Rows from block 10 of a small image classifier, named by matrix and row number. Rows with one number belong to one neuron. Each number is 128 + 24 x the weight over its row's rms, rounded and kept within 0 to 255. All counts start at 0. Numbers have three digits each.
After each neuron's rows are labels from the 100 images, of 14848, where the neuron reaches its highest value: "responds to" is what is common among them; "colour at peak" is the nearest of a few named colours to the mean colour under the peak. Only what is clearly more common there than usual is listed. The data: retinal OCT scans (Kermany 2017). In brackets: how many of the 100.
# fc1: MLP up (model.blocks.10.mlp.fc1.weight, 768x192), inputs 96-191
# fc2: MLP down (model.blocks.10.mlp.fc2.weight, 192x768, transposed), outputs 96-191

fc1.13:124105145110137120140136131121126112143176113109124124187166099130116116156124143155125126085147144138170131166171073126095115129168128122111102126092123114098135152122130127116175152113124127192107117114035146131084097118118101113132101121117188147126124137132145129127139138105130099115
fc2.13:151109149104124137145128122167109141156130113137128112093133117127167132162118119122141094144132147112125131109152140154138157162092160143112124112137149123164131109155168129097149112135151104072149146119145158132093150110134100140102138101115129129135141105075127087149123063104124121123
responds to: finding: drusen (54)
colour at peak: grey (89)

fc1.608:075160119119141117174132127109114180114105104133138114086150113116122114104135128107121126121114130080174138134097154121093086113160151148174153116180134123133122136120100100127148140152135117125158174107106137096102135146198179105141141150136092143114131130175109114135139132077133116141
fc2.608:142140127170145118136188110137176117109144124183140176142127157131130145119103129131157128112167111097130155156135113146133162097122112112102128120116163128128131143117154121085133112175113136132110094191128114134145140119113075162123150141117183118131125127126156119154076087121101103089
responds to: finding: choroidal neovascularization (67); finding: diabetic macular edema (32)
colour at peak: grey (74)

fc1.159:109143149124142081177153122117136139156129146107129116097108121137125083164131108143113144141139149115081155075130135132098078121167128099115138127130090104113108113127136118164124138132117093152141129120130132089112157142128148114130140106105110118117135133137135111182123178178112169144
fc2.159:095152137129135160120106118119140122126129103141126174136153080133102136150100084136103145144126138129132159115129159146127182150182134133131128132121123125145153126085091131118092120137134164177119103086157135093103134086140163113135156107122169108127128090133164114137127103124145126165
responds to: finding: choroidal neovascularization (84)
colour at peak: grey (79)

fc1.300:157129144112179159146132108094103141140158161049084111122133126169134130144127130106132169126117124121114109141127118139107093097131135120143145134157147118102148093114178115137120177129146114121160105119115091124146146131152137097115103116140138111137110123160093125169141092147135116130
fc2.300:095119177095118167143158162196152103175121131141151115139111085137167128120103106133144103153116149120162166163141114132149127142142149103137110091128076172129123103112157120054133114096134156145088110127109118081132131137130140154152107084156129118103156111070142142120170103167143150122
responds to: finding: diabetic macular edema (60)
colour at peak: grey (60)

fc1.663:100144163150168147093086125156104126121131102151153116135137102179125121144105128113100108135127128125133155132144091137126145082135100124115141124172135152106120127133126173081133112117099154174110099115158147097134148112133140133097136122101163137152109121133116127112116123086115141116
fc2.663:139155088111128134130159133136156101131106123131115165078147145108122121111120121149169126143156101127169095074149155152123116131135125078113124124116109086175153099111132116129135126148087126121099147151146171123124090135141128139157143147078139097117096176119109072132134067142132153137
responds to: finding: drusen (77)
colour at peak: grey (88)

fc1.439:101150160188123147123090065132122139166125104097097124162138152140162094105101104111107100175133137154133108119089137118115095112137097140189143086102151148125156132164123098101123104136112147104105105146156167131077138144137137135153097122139137156069146140153083169153160106100100137151
fc2.439:123165097108146121146131116115142154093082094133128146106141102130094133122110093144131119095159154113138159136110142126124105161145171141150146137109094143104146138143097132138122159164118113113151127109118131129115118095142101160183145124086135179118135117126134127130164131124114123139
responds to: finding: drusen (51)
colour at peak: grey (98)

fc1.390:104085132156101181111135155135106100174126139159115112105100127170117112143149110123117127144127113161137119134095157162139138147135143144131124159129119122101133085125109107136159096105131171168150072103111125124120110128148140142121126115141152105125116125157138108125125181145122146084
fc2.390:151139164152092161160102135114087110131083097066170151139095131173082137115140144137151174126150125098098140126115129133112107155130119144110116126136054147126147171086174116126127135122163108159165122130114159128154141107082080141148155119128126097119147159094132132113117140155149132161
responds to: finding: drusen (80)
colour at peak: grey (85)

fc1.650:125113142124144147094128100117119135124132122144081123107078126135151105117120105056141143110089151142133064106097151133154182130080123097111155177203106125097133137141117123165167141126149118126151124154126131102135102184113119122132074170117140156117137151163118125134157111147100106144
fc2.650:119156123129108123123143134126133116083154128117146108143124113154106118133096112124153097121140108120127189108169102114166122119109113140158120089156099113157134102099114132171171142097136140081128148123134124135124140164179179102120128100152103130150121132105097140116117145095134097160
responds to: finding: diabetic macular edema (71)
colour at peak: grey (53)

fc1.217:155130149149114135139086173142120136102157092158105154145134128106143126097101117138112106091090134107166137110135087138110102153135134138129104167101144144148114183109101118170098156120109147165151135131168117154124137150133138132098110131086134138120141125138136157155103130117114132082
fc2.217:121147161150128107098145152106143113123126178153115133099089144094141123171133120161132135077109135128158134166148098132138098117117089138152099091100109160091146125143148149109123124138134138098119077110156119116115160110134171154157111138119162117113122124113170078160116132128089106130
responds to: finding: normal (88)
colour at peak: grey (77)

fc1.42:156157138133109137175098134124139162083111104156062125128151164159143120163139151089106098149148116149155131094128102145158117121105159150127144103102156102125129177139131130146140148132124147162126089109129174140131107128163121139053137154136189121100127128106139127093161152107128153110
fc2.42:144102122133121170139131174126091137162165133120104147134163119129135184089131120052126111109113126092141111143118161134103163122176153144152090122093124103094132117116138141124181105148134123134179140171131126100085120097110140120073132116135101139142189112128129140104093073156115131172
responds to: finding: choroidal neovascularization (100)
colour at peak: grey (51)

fc1.515:108101123116106163142153115108107135126111154113131089140124144159173130166146127121133116138098127142117159098105141132134105171118126136099123146126113088120163122129132071163127114131128131129160096112086169117115114126140134124102141089103155067073117119065145141095123120129084107099
fc2.515:142158090072142106174089147145108116118134142137122141145110099168152142088184169127130122100128150136119084159090100143127123138156130146146117122118123144123112120121144133120126158125115123135146135118137131130116190138113132119153148128128142167132126160115122160145088123188102110098
responds to: finding: normal (86)
colour at peak: grey (94)

fc1.582:090119114134169077155107143135134135154132110138106118092145124113132096138135085128122144108134135176101128133066100169152148162133104130121122157131151127149126130153158104112127131133135126131158163124115117150123141145132121179108096146140178162126189130121082113119119191122108122110
fc2.582:127187178139106071133126182112156157151114080104121150135128116112160095131131133133164162103153104152103122094148153111133151162140160149139128124142139131111117142104144148105090118127119101127153090176122121134150109123137156106099123136107112125199127152104166127105120132122119124143
responds to: finding: normal (98)
colour at peak: grey (83)

fc1.117:115134119149115149153170113171112142135126101108114094092138147134132112125120171141098113138118125118104153171085147116141087145116172091118153152106127165147140099115128138110146119152152144082149158140075159120150171096129122126148112143136115122139118131104126167117096082117135151137
fc2.117:093149151137092165097143134140111142134169113100085128136118118157145129101091140128144151110110102116088117152118125081164111126117122132133173098132136115116094136145089127160106141160171099145132106157128125144103114158127154176196156151149138098126106148148088133121182129179120148088
responds to: finding: diabetic macular edema (83)
colour at peak: grey (51)

fc1.280:116157125141153115127095145104092126143108121159109130084132120091158143129111124130116116119137127100084126139150106177120112127130133107122133124108123142135109171106141149077108157171128139146140112143135141103104114127071125106139165130155164092108118088138158177145114104171163134149
fc2.280:128115097133130138128117119123140115111139142121130125122172148142106121148127151097129129170104125101126145125123121136141165158165121116177147137138087140147092074114149133135130163105125159123131081091149122120126146110176142075111135122134104103152138161095130094088100154127116103172
responds to: finding: drusen (72)
colour at peak: grey (74)

fc1.256:166123097114105122184138136137076128123123148138123158139133117106119135114134135180083122113103106098126074153100139140146100132151156137122121142077140145153133114143099159157140097122150164098102105143150120125132111157122109128067121111107123120149110124155129168127131154054132067160
fc2.256:116152074113164143111107170112136128168131206126129108120089118123123080122102135162108142151175142132090135121135095122134146130079095135118103131110105117136120104062159133139125133139120107150144126146088124122124112135100102164109125140110160154145151076128151142112125130120105181091
responds to: finding: normal (80)
colour at peak: grey (69)

fc1.756:102110110101144127149162138127133145140145101134131148116133100138114124116136140104076130101113133111119140125164088156106121107150128135121127134123109126114143141074153127153147123167124167167127103091114117147086113156116131117110142145105139109173127168146129164055106171122129127099
fc2.756:182126118152111120100089169161169103118132118149104123116136183170131129136127098152142108146128154095137161124107139098116122147068147184158106104127132129134141167114134120138150106128109114112134066129104155108140128098130142140162120117129123083125096103155123093200110121107152118137
responds to: finding: normal (94)
colour at peak: grey (89)

fc1.241:144134082112141162120098125092095122115097144104127154090106093130114107112118140164126138087133085137150119114199167143147107075121138144134133129124113133135154141126123123132120129094155136085151100135167150145140113121159144134104109077143120150141119111149110074123097125132120086129
fc2.241:077092188121115103122121139148112130114137110115150149145139176106112180126132114089158176132100161107129134117166104102098126149171113123073136145145158117114145141147172123079136121066109156157129158157141136128120070122112122105122151108108128129164147141107137117103155087104146149145
responds to: finding: drusen (46)
colour at peak: grey (73)

fc1.487:160112103109151106112144133131098128154102152115170112100143126165136106101153113131158129150119165165146106115143162162111123108160099148124132124067089108119125103167120091104123117118158143156148096167159131115150141124150121150143103094171151084119138130118123141103087141147164145156
fc2.487:107115153072096115149111054086154109139150151104108145138173093149120129129127155135148159116166137072180127113187144109155104138143110112141107138174101150171094128155143110144150109077132138119113158098105159128148107123105125130128159130110157117151139116103137167148158092144118106094
responds to: finding: normal (98)
colour at peak: grey (97)

fc1.362:072161134133112163129095131098108133117140124118148172134109119147119134128100112104135172107160083137167091145117140130127124167141139114140175173132148140122102140087094120123178136127128141116160118081137172127153127125122104107087182103133099093108130098126126161117122102139090132125
fc2.362:186081114110146105118137172182117101118110152139126129126147089129122149098176128161156104120081125117091174139127139142138145101079119137119110089138140133155153113133144106114095142071116077151099144106130123132107116102131119154152120124131127136149133170135108111135154149139129110095
responds to: finding: drusen (79)
colour at peak: grey (53)

fc1.605:113128129160186156105124151124117120106112086076162150104118116149097139123110109130111110099164086156141157176123164142121113143104164114156119149116132136118104135140081106130119141095183159109138096134143117131144138125142109129123142094073119170091138149154114140162118157122118160155
fc2.605:097086173119154090160164155123111106119121126147139130120134109094117124139180076160116136155117128133111136122148138096128134135136044095125115114133126149102157130111188145102114118101087140133144139141114139167075148148114129139093101115110107156147090111129145106115141157099168159157
responds to: finding: diabetic macular edema (93)
colour at peak: grey (90)

fc1.455:122100123138151165158153094108131153110117091140130175166161136142160143137132091114103140147168188107124104158145133139142121125111150124114164094109116125144098130064070147148137104089146089104127156135150115157115143135116145134130119143112117143131145123104168093161137134097109168082
fc2.455:133166138112151136128135102171105102161169058115103116093114145078101077139108176114130139128140113153116132059118119137138163133108134102129142154114145118118080070165155125083147121103147148124145098120137168113147157124134179147114103124122104153138145100152109173129154175135132095153
responds to: finding: drusen (35)
colour at peak: grey (89)

fc1.337:131118092106135099104148121139102165175112153105144159108065132138145096150158129138175110158115111115135089102096131109142152118135099160118125107148103139087149135090120097130169102149098097159151103111140128130115170137188161155127135127134156122139132148111154108129128114076149106098
fc2.337:092117138134130113154161107148123155129132111163132092139166134145139173126142120100147130140107136146160127159138071127126112118110110136115143085141172136132147101121111141115105144145089126146111134113107114105136081183153088127128173112111124157128133088132196104118149094150092133114
responds to: finding: normal (95)
colour at peak: grey (92)

fc1.562:136132134124191137139172136136120096129090110094123082095144158142076128130143084114126109127149130116137098125118159201138115127104146152121146177141169111104129148114134122134088153126157131104121119121110124115155147121164156107070191121091121108144108112149153080120090129115158134180
fc2.562:148148127158085130162100170134102131150146130123165141130132125110144148093091182126118157115119085158108141147147132148085114105181168099133150134140097140128162143127164137150147108119120127144132149127130111126107152107127109127111119168128131128126146125064123167143092103112086130101
responds to: finding: drusen (45)
colour at peak: grey (96)

fc1.31:117132124173143124128180135144093090113083081151155156131138123128139100116147107119143182122105141096144151111115143161138120110156066157130170116143186121076100145099130103118137092128162153073136094107117132077092127136097156143131099078089125100129121118121127095123103131131126088162
fc2.31:177098111141159114098132138119125103147131171153113136135122125111126129133106163146107161141135103131097138112132139163117123163076150149074138137147115114148122109140126113120109136109143100134129130150131110132165112146156156157156127174151140151166143096154076174159163092140077179098
responds to: finding: drusen (31)
colour at peak: grey (88)

fc1.437:143127147151139102129143141155118121142133128128121085124119220121156125119136100116123142083105135127149115101120102111101140116120140109118098185125142125091115141083115164176149126149133144139179088123109112113105136136106174163149141114086153144128118127120105069107093113160148174091
fc2.437:116114121177142104118100145101161101144114140127131150144135157129107157150132172155147161170084183120149117163108180091139078174062071210144107115093154104147116128094103115096108099119160133099102093160114136137127103142142082165149121157146123124140148134117147111131110152100141119146
responds to: finding: normal (87)
colour at peak: grey (55)

fc1.251:148140138145144149116101138100075132143147103150155084118162127134112122103177141119114149122102162132134100144152168121090131124104147140102115121127157168127124114093088118104110124130112123163125131120094136162128158134157116125134139142141113083092120117100134121072171174083165118160
fc2.251:141171081131142127117121135137153115132126183132109153138132101146148119133124133117137189133112083101131143127124120167122108155157114107120070111148087132110171119132154134154112082162112168103117106101098157143125123122117118115082145154118136157160164124105154130157091108131135138079
responds to: finding: normal (98)
colour at peak: grey (89)

fc1.670:112117141125094114082123148163130132131086134116106119108172103212135194150138097108125098138169145109137118113112121104093145070163136095124094079104142155131123161156125139147134121124118148132135116127127170153102118104088140142120130131121089162077149131110116138130126120103137125143
fc2.670:146143103091106132133087151121101117093158130122151118152105124144167124141139131180152177140143126129132145116129145126132148097162127059182145120047148096128155127152127119132143099135133125117124165168135160119122150147100167134134185130165099143151144133127140092110176130108131093167
responds to: finding: choroidal neovascularization (77)
colour at peak: grey (73)

fc1.432:104148137190111111148109131150098147147121145119152148087176131168118134087123153159158122124125121121121095117080158150107068135089120132124105152133140082083098103127128121120140141085150118107110145167148151146115157132102142145132125108091160106127131133125089140147146146101119109126
fc2.432:162086154095160170144143108154122111094103118101110135138175130136133128133064089114111132130140168113124117195121117083153093138098149160102143180136137161135145096141123134090139153134121135120118138140138138135121130089091135119130112139136109142125106128124120120055153149148150118123
responds to: finding: drusen (66)
colour at peak: grey (97)

fc1.736:065118165093106131137146121135089130139170106139100157101111120153132151152131105120139127102094113123141129079139130149116133094170131115115180130151150138106170121125114130119130149076172086147097096155133120096146117135100129102136119161091114121109087118127117137099132138086120166141
fc2.736:149156137142129101131091105114122100141122130083185141085165144164131104125118156090084115142142139119093153119150114133146169121098140123135117137142136122162122140122145143140127132162104103152105146142137116145141105094162123124092171142154138134096172133097160132100108151159162177105
responds to: finding: drusen (72)
colour at peak: grey (89)

fc1.191:114113124100111107168090119114114112110108120121148074141162109121138141137128141095145143132126144105146133119145103121150157140149092137146120159145124171088117053124112076169154123151118136132133143121132127147090133144116154107116159144114134134121120132101105155163117119111134149075
fc2.191:129132135154147118112132135156151139148095133096105153165137131123132118127146125099121138122145142131107079127123157096121119081113108121100120148161110182113117169089152142127105116089103142129106051145114127084093158156148177141116142176084139141146154092103124113136106128116164122095
responds to: finding: normal (99)
colour at peak: grey (85)

fc1.505:122163142163103150101174147118179108138145156122143155118087152108135118184088165148145114130103118082142137131159118186047121113112120133119153105104112125103163136094122170141137140159114148104095142113158093107124126170112093100128103141109115102163149147147144142157118125129129150139
fc2.505:168116113139160107124154143133103122081101124141127161126141102118119166127127083125147087123095125118145116106140139132099131174145115099169100133125158143130147109119107136128134149128098150177126114152120138162128166130118122113120099137099108133111143127116167178146147158088109133136
responds to: finding: diabetic macular edema (36)
colour at peak: grey (75)

fc1.739:126125145150117141168108145089117150125161102201155164129150141121129112092096144124124142119135082162148142104168128116158113150130144088070138199146122115114100128122129139139096129166096161147147129153168163090094142135135107104116109128112140149112164117136150099165093145111120112204
fc2.739:138140162084119129131121145145145122135133140115142121107093119122138131118157140128120089130168127106109166152163119111159154097167118150126147147148100130082103129099130127148091119120136133059120160136138122141177145151119102121080108112078095145088106167129155103101190122137133134146
responds to: finding: diabetic macular edema (51)
colour at peak: grey (57)

fc1.719:090142162097115114168133108172122121125144118145160132148142131110133144113124104124179092088104128114123134128089112100116141160132137135141109104140122127095142115128120114134119136138118120107136117128103171131129128169153115124100112109141145116166067149123174125133136096166098089150
fc2.719:140119136106103155132125118138088138134090103101166134142129135136090168127141125159115132114140107121110108183134155141128146134106121104138134139107081126099133098137149109117133142141165121097199119164095191090167172132163140144143094129169120163110122134135130149148146144115095153128
responds to: finding: diabetic macular edema (96)
colour at peak: grey (60)

fc1.577:176120146110137161128107166150070126087143116097136150122129114100150113122141130119170119127147096101194121127120176163102103132144168154160099132117153112179154134103120121073156129110130135114131084150129147166171147109153105124153141118140124151105125165142102139096096147110137140113
fc2.577:106123134091136114091165101140123154127104118068145096097149123184144146147135136128154131133148140126109159103169126142172124153144129082131130140114104105110116155082104119182068114103089127125086132093119090097124139177149120167096136128112088114129127152116120147121151092134117129113
responds to: finding: normal (99)
colour at peak: grey (98)

fc1.120:177145125161106114080117153099129154090111150096111134146105109159109146144117152112091127171125097120155117099180105131086137137111148108111111118120155124114060124141157132131079133133173153111142118133095139092140108115174092155068104154144154106112118104151135118132098119166104115117
fc2.120:107125158134143175141127112140139179128136140090140083132150162116108141112140184153153160118156151162121148154121130126121100137138083086137104129139058137165115156173083121120152095109144099110116101137145149144100115124144101157127109127142155110145139166130083111116122132151157157119
responds to: finding: choroidal neovascularization (98)
colour at peak: grey (57)

fc1.607:115112144128102155117152146102136127101120179143122095111168121148099099158106169158156114128111108120102116128081142128110096171152110135120112126115091164160164130077106147135107144133111159104143105114147169155099121119076143132137136148131156134129133112157111185163116101150139139093
fc2.607:124089126122119190128081110110119141161163118133108168112103116145123173107118121145112121179164125191113106129130094109155140154156110129118136118146130144148153100138126104155103111114132107175175100118086194120122135126121108103112133150126145129120110134115122176085150113163092130138
responds to: finding: drusen (56)
colour at peak: grey (96)

fc1.423:109125156188193153179170180100117158136107109126110154120125135120117088131121130087134146133133137117111107129065124099136156137117118094147130144121162170106137078133157137109123160082131127181120118107129148132129153092089107145138145132116111156105143117117105142140148151135123108135
fc2.423:110112123062163116146113130180128143123112108152131121158085125164102136144109095136136129116109138129122136109170114125108138124109120167082129118150131113171115103095130122132111136121156112121128096130105170110092139104075118127131133063131076127135136122120120141121181151154099107127
responds to: finding: drusen (89)
colour at peak: grey (96)

fc1.536:161126162156150085118114134177059149143131129113153140131116137130174135143139129136133135122104165103142123096124133139101130113140088144117109177137135103138139082137133091137143132117141137167141139145148116135115193189102182179125172173106142134097103089160120139139127144164107126132
fc2.536:105122119129130135097109149157173150154139100113123122085132147157125114136136146133127190125135149103128134096114137154162092133143115147186127149130118151166131101063146117116138098149099119118129067147091147108133144155145150196127152106128081128154197129128092143122084126105137147087
responds to: finding: normal (99)
colour at peak: grey (88)

fc1.490:125129111152109158150096083114094122088146097110107126109136155143108144150113156137077139169126138136114112078134118151101147135158093116112139151078158134086151124125132141154139110137131173134112079101177192106154123148126158137111098137094091155082097128122130152131117155110101125080
fc2.490:119178116112129120115138136119149174170129111149142156110125090150137147080140121126158143128155133134136117102139159116143140191127145119143123095164088163160121111091141128142146172098129124170109172127138133132139112105142111109146089104160171110125125114111141110082147108141071113153
responds to: finding: drusen (59)
colour at peak: grey (74)

fc1.24:125127128129145165108143096126137182118140131110125108126146166134100140111123158121144142134114108107093113139119147139105162187165144116127133105067146121157148122104158106143062103149129144140122104144139168115108122105100117148185154151134114109105097108123109150159138152141094171165
fc2.24:186143145129128123145062128114126093161119130127130151115159093137164144121130125169146168132159114150097150147140114122193121110127104126142133109121114172116104105115112116150132108131142103132168111103141120120102129105148130101124118093138136127129156113149143158137107130144095092101
responds to: finding: drusen (54)
colour at peak: grey (86)

fc1.532:152115153144167123106078165130115120093101073165111117139112122129153119152113089138142082112079129129157130075119096149106140128151159125113118114120100107158135129085097169124139115153136161078159100118087120104134158146118117138141121135131122129144154117112142149115099133144144165122
fc2.532:144106116127159107110112148109143115094165154101112135075122096162098138133088129119113138101095145103158109139130099139169096147141143160120090107120103162112126096135114134128109130139112121158131098146154122129126158152112091140149145140101095124113132110116106131143160140117140099133
responds to: finding: normal (83)
colour at peak: grey (74)

fc1.28:119147101147108111088128125129133134149142153178108113162177083145155088143102120160163101098106102124160094146082097153103144140170134143088111105107145129188149148110129110113113138124096145139100157147104133074113141102134144133128140144170122127087132144150094158111098188125113127120
fc2.28:124143151079155106135121122090168111145132119153110163101180107130111152159142143159123112160138141082099133155130135110144123133149119114099148163144163091091098141144161117122144127085131135154129127118147143174115142111148131118134158112154199123133123139123093181131176087104128121141
responds to: finding: drusen (41)
colour at peak: grey (63)

fc1.588:160119126138169111110124105158055103139159113131126153104168116123170131103178115134101133136119171099153183141117156179098123138131107138155106103105133108114157105137108116112086097117142169145115073133106139143143135137114127148089138116121155127116125131124107164128113139128101125136
fc2.588:101125148100128143128150107134143142132141131114161135092115164199135101143096117114182140144136137109111133123123122147173146176145129128147116160140107145122116164090123113177126086121074117129096124140092111082157103172170093146099137134101114109154137135105114132127146118133118155112
responds to: finding: normal (99)
colour at peak: grey (95)

fc1.578:136075137130138086115132153121140124099123146153098162094129175166134138164139147137139109083143091148075123081132112134123142114130086178146113143113122127158130154119102129196114140142134115184144159128106122109150131129115162177087139163135115114114095114115135121144108124147094168172
fc2.578:144103167200146158149096114136190151157166156150130078127101140102109086091110078118124171082136103106140133170141121087168089141127138143123106144097156156125131107112145120094151144148111139158124121107127125151110142133103154127121109124071119110155148134092129118129108125152135076128
responds to: finding: normal (89)
colour at peak: grey (67)

fc1.565:103118126167134097065140119109143110110156153124108169122180135140169116110114117100149157132091080116127141135089156143118131155161124124101124123122129109170164119102139167087091098099140113102138135116118181132120118119119130123153132140113129126139185152110145156152118121116168119121
fc2.565:124128131104145127108092117119126106149129087134098185156166066151134147133126131113116122129130107129098132099134136106143116110153158136105132137114136120138149155142137112162119164168165146123117093152105163113112102135148118108107130112125067102143119096151123170128113107142114126096
responds to: finding: drusen (73)
colour at peak: grey (95)

fc1.678:150137092130115140125086114126112146099143072140107145113132086134106103114109112151120133119117146114128124097146134128134118104156126156163111108097132119139145077149147136117152117162109140166151081136160150163100103130127143147120110124162117143146125141106121146123167138133127182104
fc2.678:141107121163115143111144139147151103150137094118126178125128113135167200109128094149113108138176143071127159106091098113129127171139107095093140109158127134114146147127110150125098118132052129130137178129096133124112151148108158106126138099154161107074145109134155125131112136138110120119
responds to: finding: drusen (68)
colour at peak: grey (85)

fc1.420:113128114145132084123090127148164140140126145101109145113093144150123126093144100087158135113185131105100085126129111161123142141126092135114094148114177108142135149136073093172155089153136127106100138144131124134118140107142102140170122113112123116157114117139137118147154169129137150137
fc2.420:139101109133135145150143138113110106143147129102168128124098080081140130163176137163146128123173114113108158129151087074185137097210116123147141089102110156126098135126122127132130147116087158167175111108122148126148107132107132129120104149118128119112118125148134163083164113144154157133
responds to: finding: diabetic macular edema (60)
colour at peak: grey (67)

fc1.12:148117133151140142105086116124106111118107126119163134134121121102131149130098094105111111125128111116136125139133154103097085120158122126095131123144119162135181152117127128142133183134153152157131112100100131124142137151087125136142138132115149067159138141170141128135061122087131166158
fc2.12:114171097121098161142114119120100093152101097117149123139082153132116131094117124110134155172111137098093118091108155138090112116147150119140096139152087137106114138141139157168111097115138117138138100168159121167121195089125154127109160132140150103101116169129159138127129143118123119159
responds to: finding: drusen (41)
colour at peak: grey (84)

fc1.149:132120131136159157094154102140114124144072121119143121138145144139123094163143135127087134135095102108137107124126121142091181141106118130153152113113141101108165135155104129143118177139077128113120127119134179133139129157127151141122108126114152114128116139102104164136148074130193146177
fc2.149:103114123114135146156117206133171134130088132134121142119115152150162156112113110098172136114162124097120129114112163169118139142148111112120113128137113145131160072136154115102101096110052108137112160153093098161124095110117081147124082133141160112131141135152167164120122112117085113080
responds to: finding: normal (95)
colour at peak: grey (87)

fc1.725:146181138113117115150147133079134155103113153172104118136128108141107157144149125086081154086121103130137092132178183153106117114120123167130116174120120140134155147145119112149152118136081105145138124152152109120098132116156118130136127080113091150106166149121117139122127142081130152161
fc2.725:131138143109127129164145155173119070142069134046113109162132117112121144122127101142175155114135125130144163152157138109150133125121119108153120072131119133134163123073090138147143106130140144099152136136101161133133140140083174122103117138099145098093141119157116162172083060156177095112
responds to: finding: diabetic macular edema (54)
colour at peak: grey (76)